Rows from block 8 of a small image embedding model, named by matrix and row number. Rows with one number belong to one neuron. Each number is 128 + 32 x the weight over its row's rms, rounded and kept within 0 to 255. All counts start at 0.
After each neuron's rows are labels from the 100 images, of 14976, where the neuron reaches its largest size: "responds to" is what is common among them; "colour at peak" is the nearest of a few named colours to the mean colour under the peak. Only what is clearly more common there than usual is listed. The data: Sentinel-2 satellite tiles (TerraMesh). In brackets: how many of the 100.
# gate: MLP gate (model.blocks.8.mlp.gate.weight, 512x192), inputs 64-127
# fc1: MLP up (model.blocks.8.mlp.fc1.weight, 512x192), inputs 64-127
# fc2: MLP down (model.blocks.8.mlp.fc2.weight, 192x512, transposed), outputs 64-127

gate.298 [136 155 172 135 159 173  94 132 154 143  99 119 191 115 174  92 139  74 140 190 161  81  95 166  74  96 157 110 145 161 173 108 170 146 131 105 103 129 134  71 125 124 113 137 140  64  61 112 101 157 142 137 129 132 101  89 135 142  83 166 123 172 133  95]
fc1.298 [160 155 110 133 160 165  84 127 149 166 108 117 122 130 187 147 124  43 107 147 123  78 155 153  83 132 157 128  84 171 188 103 176 138 133  91  94 174 139  90 116 124 117 108 113  97 100 101  96 142 213 143 131 157 133 119 147  81 116  83 162 139 145 102]
fc2.298 [101  83 152 132  93 161 167 120 112 148 127 182  72 100  80 150 139 145  87 109  82  95 147 143 143 147 123 144 144 113 107 121 109  90  99 148 173 145 142 115 117 170 159 174  95 128 127 133 114 128 142  93 102 130  91 166 154 121 158 165 143 116 134 193]
responds to: main land cover: water (34)
colour at peak: grey (100)

gate.258 [128 118 150 106  85 116 167 138  91 156 123 143  96 100  88 113 154 198 117  98 110 126 147 125 171 154 137 132 130 144 101 189  71 151 115 169 107 111  67  94 172 145 123 146 114 195 168 103 202 115  95 138 137  54 124 134 127 131 128 144 151  89 132 164]
fc1.258 [155 130  96 114 149 159 102 104 110 123  64 122  94 101 172 125 122  94 139 109 115  81 159 165 115  89 130 134 159 151 189  91 160 147 109 119  97 140 184  62 117 153 115 124 128  75  98  93  63  90 150 123 135 121  57 126 168  87 138 153 153 177 106 124]
fc2.258 [103 175 168 105 136 108  93 184 136 133 149  98 188 130 132 130  86 172 167 177 131 168  92  74 163 128 126 131 125 114 159 161 147 136 145 112 102 161  73 169 109 103 153  52 150 118 158 132 117 125 107 178 146 103 147 104  98 112  82 127  65  75 141 108]
responds to: main land cover: rangeland (41)
colour at peak: grey (99)

gate.13 [185 119 110  98 147 150 169  67 208 131 186 132 102  67 108 133 136 114 123  85 121  60 151 164 135 165  87 176 131 121 174  61 114 125 135 132 132 157 153  95 138 153 169  77 131 108 117  85  48  79 152  90 116 156 147 120 173  59 148 153 129  76 106 140]
fc1.13 [ 78 160 206 188  99 114  99 138 121 149  79 134 162 145 102 141  85 154 158 177 143 182 119 153 153 121 148 187  88 135 180 159 164  99 102 135 137  91 133 157 144  73 112 175 200 202 169  75 181 157  35 150 132 161 145 100  98 173 123 114  82 169 131 134]
fc2.13 [144  94 131 101  58 119 177 152 127 196 109 171 114 124  67 144 141 163  84 116 131 135 129 124 124 164 119 105 160 110  75 115  72 102  99 124 161 139  99 131 126 146 164 135  83  61 117 112 121 105 161 146 131 111  89 149 155  90 130 214 146 105 138 161]
responds to: main land cover: rangeland (46)
colour at peak: grey (100)

gate.21 [ 99 132 117 179 163 185 147 109 111 172 103 100 155 117 160  61 109  89 123 154 173 109 137 114  85  99 175 142 107 146 176 146 154 162 176 119 125 173 135 100 130 112 149  81 120 158 142 147 178 157 159 105 176 112 148 122 120 172 139 103 115 116 171  88]
fc1.21 [154 104 147  85  92  90 121 150 134 112 161 148 102 152 103 184 140 175 120 119  86 144 116 131 168 147  93 108 140 110  88 100 112  98  67 133 123  81 132 149 135 123  88 184 132  99  93  97  78 107 101 168 101 133  90 155 147  87 114 162 135 157 103 166]
fc2.21 [125 177  78 180 176 127 129 120 175 117 104  82 167 117 197 102  62 119 136 141 167 140 108 106 125  94 144 123  90 161 198 106 180 163 137  91 102 133 180 132 158  91 113 116 147 118 150 112 111 131 114 137 119 153 166 142 109 143 147 140 126 143 115  92]
responds to: main land cover: rangeland (50)
colour at peak: grey (100)

gate.245 [189 174 123 104 145 138 111 110 161 131 142 148 131 119 161  97 162 130 109  99 153 103 133 126  96  96 157 123 178 172 172 179 121 164 135 110 147 134  87  62 130 195 152  76  87 108  67 155 141 122 154  93 146  64  99  85 184 119  75 134 188 171 139  86]
fc1.245 [199 163 124 104 155 180  91 105 136 135 161 156 138 137 166  84 193 113 136 109 158  82 141 116  87 102 162 151 147 163 187 167 127 133 146 124 146 113 135  77 142 171 165  79 110 105  84 159 120 125 146 115 137  91  77  89 187 128  69 130 174 157 181  82]
fc2.245 [159  63 120 103 128 146 133  93 130 108 166 186  55  74  95 152 195 119 110  88  83 102 167 169 122 160  87 103 172 143 138  84 110  72 120 107 170 125 120  93 158 195 177 107  84 126 119 172 141 114 155  88  92 155 100 124 185  94  90 140 154  99 108 164]
responds to: main land cover: rangeland (42)
colour at peak: grey (99)

gate.468 [189  98 153  90 109 180 134 127 112 123 154 117 135 124 126 109 130 152 102 176  92 118  65 169 121 133  86 118 161 132  76 135 110 149 133 161 120 168 111  84 195 141 124  85  92  56 109 143  90  66 155 144 135 130 131 135 164  56  82 169 151 116  93 135]
fc1.468 [150 144  80 143 136 134 121 138 135  97  93 178 113 164 161 110  87 126 146 125 119 181 104 177 101 100 156 136 132 110 123 107 131 138 119  87 114 157  79 131  87 115 156 185 153 167 105 124  94 175 147 111  50 160 103 115 123 161 166 132 149 167 133 106]
fc2.468 [172 125  91 106 155 152 154  85 104  90 102  96 130  92  85 200 135 126 126 179  95  98 126  98 105  92 130 133 139 198 112 175 141 134 140 149  89 119 140  80  96 183 119 138 101  72  95 137 173  92 126 108 175 151  95  97 149  89 158 139 160  43  95 125]
responds to: main land cover: rangeland (43)
colour at peak: grey (100)