Weights of a small image embedding model: activation swiglu.
Rows from block 8 of a small image embedding model, named by matrix and row number. Rows with one number belong to one neuron. Each number is 128 + 32 x the weight over its row's rms, rounded and kept within 0 to 255. All counts start at 0. Numbers have three digits each.
Before each neuron's rows are labels from the 100 images, of 14976, where the neuron reaches its largest size: "peak on" is the class under the peak. Only what is clearly more common there than usual is listed. The data: Sentinel-2 satellite tiles (TerraMesh). In brackets: how many of the 100.
# gate: MLP gate (model.blocks.8.mlp.gate.weight, 512x192), inputs 128-191
# fc1: MLP up (model.blocks.8.mlp.fc1.weight, 512x192), inputs 128-191
# fc2: MLP down (model.blocks.8.mlp.fc2.weight, 192x512, transposed), outputs 128-191

peak on: water (28)
gate.189:120133124117083177104092094156137158123199127135116152077126155130128171129105116161119152166095082160177145098088085110164199111122101137103129170166143102082117195149061170108088072147181119
fc1.189:161076095067060121127139129125154090094093159121123143134127131128175127127152165094101097115130130122124207146133083142099101142076087175120117157122105133095187071117136103167103123090143065
fc2.189:154120146138121123167127169083101167111150186108162152181163136126082132132197162115076105142163114105140120104042153146132090160144128149129159118064128144154157123123076161183138142138154143

peak on: trees (41)
gate.295:197129157150171120106116116073144187112123073084153097154120093130136140107134104135168133140096122105159140121109096129111107125153129170128137167123114170128149122130164132141130145222079140
fc1.295:139114128149177106129122120095149181106149081107120121160111101122127109107163122091145128113096113091110114121082097133132100153150165147132140137119120177151158119164162115129132154223109155
fc2.295:121147147161145135153112171105116165085129133075183115185176118102140130196128137140095138074135172133125146074142130163141086153112172164141085080094147098156143144074074132132157157145166136

peak on: snow or ice (72)
gate.205:138164125109107157111109181083151108083091131105150121096152119117100105148137173127139110150110156157205090100109133178121128092147144145181111100132098136115185093137090110147167150120149064
fc1.205:147074132159091098100104134117082158160155119143091104112116109121182121138097100131113155101107153106083137112167189085154105130121095094118156079134139136137108156111027166104143126112168182
fc2.205:108150127171118103108148153094183142134095095145143133123137170128152100113218176149104124088099102132115112127114094158107094163120182145172174121072158126216043128136160122181117138113101090

peak on: rangeland (46)
gate.293:155094119092096108135115078167164091146097134119109189122101140163178151086123102097111131119096084101153146181127148111121150147086100167129124173153130145117085098176220124093106096123123171
fc1.293:161093111112096077129130087174164086147096131112102176136106144159179148080119113117114127119111092088135139183133151085102144148084114177142145171148141143120091089163206125098094088136095171
fc2.293:134149181232157140185119184052106184087159152130124099167134104122081117165136147110139095132149118121124098106056105136097121139156152125143160077077122136171111166132116129166157187167127137

peak on: snow or ice (60)
gate.179:204098148116171081119148106110115136117086123120112088180098096144126161151137129135138143131099116103124155104155113096104119116134122189081130186138116141125116113125155150128120125162061146
fc1.179:191133134142144098091136113100135143141107103089114123146122078162157141142119104132127158102093105114108120141155088084111104124139130171121154174111114170123098108129172121125106129199098160
fc2.179:132146165200145156142110171068108197120179123058106086121160122141131086158128126152186129078134146090139100121097123146126084120163170136163151077094121120159127192123098120133159195177182138

peak on: rangeland (46)
gate.220:065154134134105154179111126153070137110154167118127144125156178155132180166117132157093149146088131149101121085077128107148117114141101175086053086118144098079135182090065131117143133126214119
fc1.220:119118171158132122125083115130149116167116123132125115130121127093081116118108063159140169184073126083131113146059123058113189156151126157106076086141101138107109191137089183137158151138123175
fc2.220:121147088103101168114109112161160103179079113144102116068137154166122116119083166148092111091073113147111079148150123129090139077124157089094122135152117128172067093139161106133079116111118120

peak on: rangeland (45)
gate.288:198131118157145127122121098124208148092169082124163131127095093061159154117077093162123147177119122125184165119144108088155150119098156102195095175150112117208105101168138160108123117150102139
fc1.288:030139158142109110116125180094080105175088145114097106132174161210083112147151149091099125090134129127103109137099116139073134118139109159057154079083134147041152162096108106168152149111166136
fc2.288:178022103075082110159176084135165118136111149176120141120157146136132119086162148064067096142100105109141116141121117166151100155113105114195157142128118135162076089169151123134086119101060101

peak on: clouds (41); snow or ice (38)
gate.36:143100127124084072158072127165156101171098131181114181130146157137155182124137095116103201135090122144165107087069137113148183085167113134075098115116113194154079127154084152104118114120131146
fc1.36:151147095135186137096179131080107123072119149072163115191152172126098111080138161130133033160162152192104137171184131143122080124115093141145161145089154086074159119112162110148122132146093073
fc2.36:170066128104033111089135098161134115140085117120122128113132141165175214179085119168068194128097157071099114130138151087140167158148085117145107131130143111124077166137120102118136155087145172

peak on: snow or ice (55)
gate.224:129120188184158104096158126085115188084148100074182111192140120123138123161139110178155140108156103185088145105136086130126106150164142113114131116150131137120183158092117105124173150159101128
fc1.224:138144166143142186097075128092128165138182106121117093090122072085107107128116060135128119131095158020164142092152154094136121090111137136155145148131073079169098100107153121165124123137111117
fc2.224:161124151097151174125147112144137139098154142094137144107149035042093054139121067106188108127148118161151096131156152129138114062169031033122119112093032137115202185122124128134142152169176123

peak on: crops (37)
gate.193:173114078137115131101080092146182154111187083161116128086084136092173142109092089116122153152109129108178136091131168090180139110100184092187168166174093127204103087179152148076089093174120147
fc1.193:163111077112123118091087089151180140114176081168115132095098123094166142107102091120125158151114137105167124114151162094178149105098173087178171164161080134200125074169144149081099101158109166
fc2.193:101188170150198150087094174113102149123158083079133086114133132128113100177091096174183148122151176164148123120158105111136144117152128098086092090129120110120188161093087157110190169131154121

peak on: snow or ice (41)
gate.483:138140128124114088137124127121170131128095133099136143162142192115129175156167178164095147204123162147106155069070068131115166144132114180171071123111172113105119167121048148164150118109162080
fc1.483:059103122198129123173081120141166142095104065147096135163115208134096146102138127118118155148127148096128144141084151070136073207168167154134155099118132102184105121203072089144150123135151131
fc2.483:170109082155120160125162119122138132121121108152101147075138110154112154132082127099164109109120106093138112123115126142134125112148123129080179139156104156120109072172172109086075082189043129

peak on: trees (46); water (28)
gate.443:182177110179122083113130180102127130158088139180208143160117158073121170167134133123147151169119151160105146094114141108145152110105165164165139126143153128170113159082061129152132156139163058
fc1.443:089171144165102168158018137115129142116147107173099092061095144141150106138117077114160195138098092078132125130074196082083224133168158138145213133138110145144111131133110049144121095190178123
fc2.443:186075131050154158096133105149154099160104159137104142062166119098175051080145094108139102111087166128137134201154108183131097073124074082109069151111078107099140120088178066132140142115124141

peak on: trees (41)
gate.170:136178118127140116116129185128097112154097145129143155151143181158122204187126160165117105155136135168104141068105108170133121071144109182098076103119172129162116153098070190140117148098181052
fc1.170:065116117091088165093181180143068123165163132136114086086165176207137137173123158123078115105120155147106095101191169159132099134138116101098107148139180121126111132112137116098135128117190150
fc2.170:108165147126111210149074146155122150138134188114186149112126083066153114198064115164169128073129127158155133106145115157111148101116120130158084085107173103149123149078128114108136168136153126

peak on: clouds (43)
gate.23:156100140138095118125077126101104126120113136134119151118179111063132111142247088089070146134136150210142102109070151163156100084140144118128143105075069120148141168118010139134139126134133093
fc1.23:178158145100181152079072128136120162122110103133069142063086136119164137140115097152191148138111137053170142114143152109178181124148095151140092144192110160105146097139137117117095129174136142
fc2.23:190174135160120120091115107145099099116112118118105167139036119070133123151106124088198132092130119089055159135165110089036153099084147133136161171116182131141116129120161114183108107162115117

peak on: water (33)
gate.298:128123106102059183124111106159089105094134116095071145086104170134199164128095156141121148141102070097161189117117117134150188145110081183120179144174127092091145122110085125109090081105192127
fc1.298:157098056106091150131165100144148115089137146093119143104111179153175189116094151098092100124135077128154198134160127163166111148044095159160178179176166090127121072153177112113080079133136115
fc2.298:082131171141153102140093213076079168075171153087114096157138125145056111123122147106146131094129132104101099087094134137097109132173144171104197097064135156156178129167090111178157167197138149

peak on: crops (37)
gate.271:158066167136092145150120102143126166104128100109076170126131110099163143137110080113155159135096106070131127118122103130099154191097104161122158126126146134101166140106137121152099082169175190
fc1.271:165058104128147116126182084134150136128131139099121164139128126109203163099121085121130116079131136122128154183186103151126079151063093151150141167131145154144112085086179120141086097138133125
fc2.271:084186172151163107132061210066077184086169158111137078150122102141073101146128168127163106073108152107109112082080125123090135126154158187110192095070154129127153162139072131194163176189108142

peak on: bare ground (26)
gate.243:090132177128116105105066156110110131136117110105144123123151123158111113208093093181125133117105144115140137081097117159155172119171094140112106082119107125127169191081051105139196161057224107
fc1.243:070189138088071181141110169155094130102185157181112126094140114120116087121117137158169096137073118128143118102094140176177110095147068119104101080133105115081150149127062099104125144049181083
fc2.243:084121154104130148097126169068138116141095122029136105096114139151140079130164158147165122092166150109159139177174104180111100148184105111152114178105128127128176144163143069180127178124142133

peak on: crops (37)
gate.507:093164114097100167113111193127064078156096183134130153106150171132152119171056149166107128095147123169098127112099149165124189074143091130072101115136137098085112148108110115138122141059209110
fc1.507:173092134105101115131163098119154122099096090102140124143126156155181131135225119090161195087139163125091175152212096143061146166089143154169115193079155174179077159062161141174117130140107122
fc2.507:064115121138210106125105108131147163076191135123186145148145087111114123085158073137116099154159121147121140090081162095225093119129098134140112122129123097115170089091070180059173112130129113

peak on: snow or ice (43)
gate.419:144141092101089147112133088162169084131131150133120146108093185077135127099088173124158081128151095138152161177170154115129139188063047145152118156203145092102144125190130074147077104101104115
fc1.419:144127186160147078103097152091124156173129092134131130125126101133117124165166071164113197126113152076101098089113111100131137113161219124133150113110132180163109162138094180102168170180148167
fc2.419:129169089106095150080133113172136125118130068164124118070096132125146172152049118157136160174125128140171138119166128096194170080118143089105105121213099107125149130167116167079107092107128126

peak on: snow or ice (35)
gate.498:085175121111144177094151124096099123055107147139142097140107155063100104139111176138155114110145114177152098114085124151117107119136115142170098107138131098076136145141075086168113141080145110
fc1.498:080163135099144193106152160153055101106135160190078103109120137067122118117093156147164089116150152153126091133151168134118135131103082086118071099148137072096128136134105094154089148052130129
fc2.498:149107135102173093161173110130113129148125164152138133197140122109051110072162173072147025107133103148095123169104128106063066126125104147088150166114134150077131063124170114183097113137086110

peak on: rangeland (47)
gate.490:159114097090085165104124094160135113108150126118073162084092149138176140102082098134130132120084085098174149134115145116143163104084097140140172129187125096109112113186172111105081083135173161
fc1.490:148079130114082127146189113142145110149088130082123179164116122135178138095147127108124108113118096124101156191155101139079119167071089179136121147109156146115065112136204115139106119106135137
fc2.490:118126140222141116187139147075140153103124157112129143175148132139093133121156167102103084117129091104114106101043117115096113163138163184146178093074158120153115123146131120164134156157118138

peak on: water (27)
gate.305:157139119120100133150171132152091137155102153165075175142074086131164138133082118126147164154144097172156150086096134109143187115112132127103203123134119112098110120066169170103104110199143124
fc1.305:102135181166135128153100176095140128150101133136146125097133105108128063159161114149139161087108132129110102106062132109080180146179150115135125086112117143167100161166105119161163160180122137
fc2.305:152106099138136150110193062152170142124094089148164145169098130086147154104147069138122128150172135141133167177184110128176128164053142088155100147178108096172104088113200117088126098154091087

peak on: trees (42)
gate.15:176068170108142115142138131103157110097089140094161162158110092125110173115173150129110106146117084116106157152071096123078132161171131156137148159101138157110117142133133114172107166131076156
fc1.15:112160100131111091141190170144103088154104147172145164130146176116099126163133216137111129122151155145094121115132118152112158102113121142104115102151200104144092165112116140152144151072171073
fc2.15:143087092075088107123191086195123081171095121164091129094124159140100180066099162109119130169123104114129106166151146119149167124151093110084120174153129145060140118172135106105106114103095142

peak on: snow or ice (71)
gate.234:055159115112155190092136158131093134090154126140096090112118180101130102152088158125142101054152153139131067139122163134171088128132127095144148078166141104122167128143063070122130125099186134
fc1.234:174089141178106076158106087137159165159126139121139169158131097153171161122156091166118141168132080118109175114121118106103180109106125165102142191119116143128128128107178148131146111199085133
fc2.234:154166161177101133115102183097138150131114104126119108098130102143157127169145111142085194131106153110101102107109096131125210120139175088112116063105131123168099188100107165138175165113151175

peak on: crops (37)
gate.390:105140158104084185150157150102100136088138163109167157108169137139147120174097137171121091071140084195142130092144083213133108114151082160113108142130141101118123163143120107151134159098146070
fc1.390:147094141099132070115125133170113091124063089146118116133099100125139132142177117102143232137118212099096171122160136074106154168146154105151100110118104171136128142052098176142130124117151180
fc2.390:090110181152136158093149139068089172095166123028116085123161152147115116144126103107105151142115158100149152099114082171182087179161108132153105097140107128153153154137090191108210140112197114

peak on: snow or ice (42)
gate.24:092127175116139117166123152107120159109133125063126148125161131152155138151121121108109115110132121112088104124046071194155112153149083143113118097115122150136125199102045152139138185094157123
fc1.24:101134082112121074118129089141150119155140097173132178211120178156066181050136162091093117170101089115133111126071136092118126176153166086134099167130135129162106127152074182132120094104104165
fc2.24:069098108123060128188178101118152090153067146140146152158168119197166123121142198104141122122132154126099116134152110161112124168086109106097074220118147126151081074083159137116075098116114107