Weights of a small image embedding model.
Model: 6.24M parameters, arch vit, norm rmsnorm, activation swiglu, patch size [4, 4], layers 14.
Training: adamw at rate 0.0014, held-out accuracy 50%.
Rows from block 5 of a small image embedding model, named by matrix and row number. Rows with one number belong to one neuron. Each number is 500 + 25 x the weight over its row's rms, rounded and kept within 0 to 999. All counts start at 0. Numbers have three digits each.
Before each neuron's rows are labels from the 100 images, of 14976, where the neuron reaches its largest size: "peak on" is the class under the peak. Only what is clearly more common there than usual is listed. The data: Sentinel-2 satellite tiles (TerraMesh). In brackets: how many of the 100.
# gate: MLP gate (model.blocks.5.mlp.gate.weight, 512x192), inputs 0-95
# fc1: MLP up (model.blocks.5.mlp.fc1.weight, 512x192), inputs 0-95
# fc2: MLP down (model.blocks.5.mlp.fc2.weight, 192x512, transposed), outputs 0-95

peak on: clouds (27)
gate.457:533518480532521491487506489520508534484521476469481502504508528507497509529549518518505548481487472502542508528529520512498520471532517490478491501517540495563478449493475498501470510538508510478441502526499518525495465563473470496494496550448552502537492505493491525495533526494479493544
fc1.457:480483520446508517483520485475480480542485516551506534517492519505517516474475499499514451524508490512465480487485521470498485523453515510507522488503479514485534560503521503470505539492509498499570509495491495462495529476505487522520526434502484518471538535470487491478514482511531535511
fc2.457:546489481509501483442510507457505491523520516502530503490460514463549489506515544503504525472503462482507491559502540500481526493501501454482477503503524475492557466509495477473458516546460497488519496505529490483506530528474504506501534516446501487546499491498504549504525534453508503498

peak on: snow or ice (72)
gate.34:482495505487511540490520521524526520496511510494481487481493511520488510463473494524474489487499519535519447493494485514547457466468524510478526480504510512563472531531496486468522493516492522498517531508477473469540464497500515523541477462488507527535481507450505509487478478473491467535
fc1.34:503502479517499469496489486500491499496479502517513487504525494473512495508534520469512525495472482467469548526492515477467558524530510483513440538504494489445533460477535510533500497467477488504499497495549548530464562504483494496476519546524480467476493497536529493536502504503514519442
fc2.34:529477483491501464477515487442496469527507465560530517497485513487516479504523552491498507504499458505437511558496539480506523536537504512507523464485514489492526489478470465481499511509505502504535498506513519507501509541502474532497533489474501488518526483508528510482532518485535511509

peak on: clouds (36)
gate.250:528475472517517551493474528519530498503504524445502476497483534482502525477490471522535541482463472492519474502460477525478491476501506491458502497553524470540534437540512513477514478535469524516486478500488493486496478504484469486511502521465486517509469500483458501490485486501469481493
fc1.250:518505527500495544527487468510478453529539492499512527509508499487512497457484473474491472526560462467522508438512488493477532522477501487520478501485546510492515497486466515502517527546531511475530475526507495483537452483532484511491523507509495571476532534486466506467494502494495495521
fc2.250:492520558528488525482485482450483471503530512534492484493517505511499527451487498503552480537505505523488510449480514487527470514496471507494479466526495472447472506499494510531513526488529500548515511484499510494462526513490455529510553497547463537506498481510504471495531553546528517526

peak on: rangeland (45)
gate.328:478513468536512547540479495524533497474480551519485459444528507503521506484465484529481507480470515517487503536463454527528517462520494473478454489540487482535508465532506489520512475496492535518475488464479466493499491469484477504496470517509475497522464491507499499516461482475492472492
fc1.328:506548514488505498508537533469458505494489493480474482524506470540436487529537455473523528516472505520567505494521559489519472525574505508488520513503513498510487517513490488474457517497496465501494511501484504539512476474526540488482490475508559481505490536484516500489528475517500507536
fc2.328:497462542536501455530504471489492463508516498500513489522497514490480518491509493453454498528490513474471546476526508491513521510540502503490522496476520467486522473442475488537533539480494462564515499499541541483528488469527521523461509499550472490518499495520521480498484525518496515465

peak on: clouds (29)
gate.16:494473485471522495547522491498477513541464505533543490530496537522532504462499487493524494485467481485445463522486489525505492517476499540486512486541504452538510501537517504504489497505475524561562484486458481474472535475511471494510485485496510516524506508484473506504488499487506508520
fc1.16:462523488516499438502500502447505499518515492528531476518506466524516497516534497523517477525450455489480520520507549511511551514512521489488501493494517518506517485527483509489529498459504509469483475493533522489472516548486490496451491526490504487464517517539541473478471469497487474454
fc2.16:468534506483512469507500517504523477520475505549492534475534530496501450522531534469552483544508502476500565508484519500498545505506521487521509511513511504505522529497548484529492490488523534516439506493521494537523460551465490466499507467500521458475464507519467518506503491503499454482

peak on: rangeland (47)
gate.354:528469503471497482497532537446508503487497508523522487526479495520534503498498516504540494447478465481510492523494523521485498524484520470475508501511550475507551517528515503455448527532497512494493525519500447486502510519440482474516513460447502475536490500518538544496518515477519491493
fc1.354:499459526471458481504495509497495504463504485492547510504508479485505486496538516447539498506490492467520518507463512495439467538484518522512526516498503467451495525492502515474463463511517497504512452473517485492494487526473537449506521485548500472481470491554512511517543494526508500513
fc2.354:504518515551557524503478454530515458502502515490500456495532490511518496492497494516448503527491510510474492498485488496511515480506492469491501494524486515554519469477478513527555487458456509508511496495480517497518520497483484530484474486502501541524500499482524474502476490472487515465

peak on: water (38)
gate.9:501503490471478478530480458488468474499502504488466509515511515460511551492520486477540519515499527465495519483498494496455509520497464488532506499495499462469511481462488530522444525505534446530504497497490517527449515509513454471476504512514485493482498468550502489502509537551485543530
fc1.9:496507484492488480540456480506470489505506509484472535515516499475542535515483461477545511520528531479503517456500469508459504521486454493526495469493498496468499504484500514539436523490535476517485480494462508531470517501498453471472509507514506490468486498531482498491528539524464524532
fc2.9:513504522447526512459537507456482456518488488545520524521476518515511489467499520508490473512509456488472474518525507471509506526490525533521501483479516510513531524487492480477481508529529509488535504522526475474521474444496467519535526450483490520525533528471481510470496498482524525517

peak on: crops (37)
gate.161:496533478524507497510492496513536496473520473451482501501518475477494532537539450512469531505507525479506502475551487526521512465515463463482469514461535532541465452505490513522494508486499510499457506538494520529504465541500489488493478532468502513513475492501525484511521513504461478534
fc1.161:553511452537527485480499517503515508486512505466475471492476501522485486521523514521494562460487476516532501534525515519506542470519508455479512512492545509531484440510487488495461511535479512485465511534493486517501474527458467520493486543460537486525495521496518528509514504481476475490
fc2.161:453497541525492520533467497548515500479469511490483489491564491523467486492473485477484468535505547518508522458473486502511490480508523522504513525513461526494439519496522494540512471454520501507466507480477500531502470463531516470483460486553494508469474499498494480501479471523489473468

peak on: snow or ice (32)
gate.194:539508467544530476489496516499499532468515478453472502503500492483489506519535518495533541490502492485532497520523523537505522473515522473478514517490545530540471449511504507481477512524481517472446533504502495533536495550445475504495499558440558508536480515490512556521534518478482477508
fc1.194:482499511472482516509505482472497497531479536542548474487515513507521487453446520510490452486510504512481501493482497483503468524459483513509489480508465483481543542500514498502565509470515488534552501489511488472485526430529536496498530456514476507475507483484503482471464487499527519472
fc2.194:530509474463508451439542515474482503522537486504513508517483515457527513508493523493536517437484452468515502539510533503486488477486456484499483488505542496514535481486487517472478523558478473480522509493535498487500495548503495544522525517446482521540494507487499528475537522492506492539

peak on: water (30)
gate.444:454525517482476482550476464507478476516492500538502522517526505467524541515507457477536478518499528480470533461494479471484514514486451494501489493490482488491497512484508505536475533463521478531505466473500522535452518501507459492479510502503471494456509493520493472498511501534488527517
fc1.444:486544506482477490529449465491476489500520473484476516513531496453524528518520474479533512532520526486520530459521484483471514506523454484522474484465505515477480498467497525544472520479500463495483479518497512541479500508530486480454512531522510500470504499533497461503523517534451522498
fc2.444:523483527465522495467525496465490472520513500543533528510475530518519492462488540499506462520508481488455495497511519480499505528482532533518517485484528515499538522471503502472482512527526482488533524515535480460540492468494475534527530437484504523521522520471492515471513502485536528496

peak on: water (38)
gate.291:453509509442449469527506469502514515477499500483481506512502518468541574541522489521482519522484531490478485493494474480511519507495486487502493508478497485501486477478516529586486455462491482516478510493477512517479528522516485488445473519502504487480468471489504488536484498508479531490
fc1.291:477512469475486511539436450526521481477515497487469527496534518484509570532489472519487537492526537482514504439516417483487510491495476452514464499474514512470462473496500514531461499514505495496484520509449493501509494512532456486495475505507523512505479511487489496509497508511465523478
fc2.291:545526518477468511489490497517517473533478481526553493490465483502527490473490501527482482458496486511499511562465525493486511508535490511508494469509537452501526485483501488492521504520473487518525488508505497479487495453512507506507524467505460499475528462526536482470488474476539508488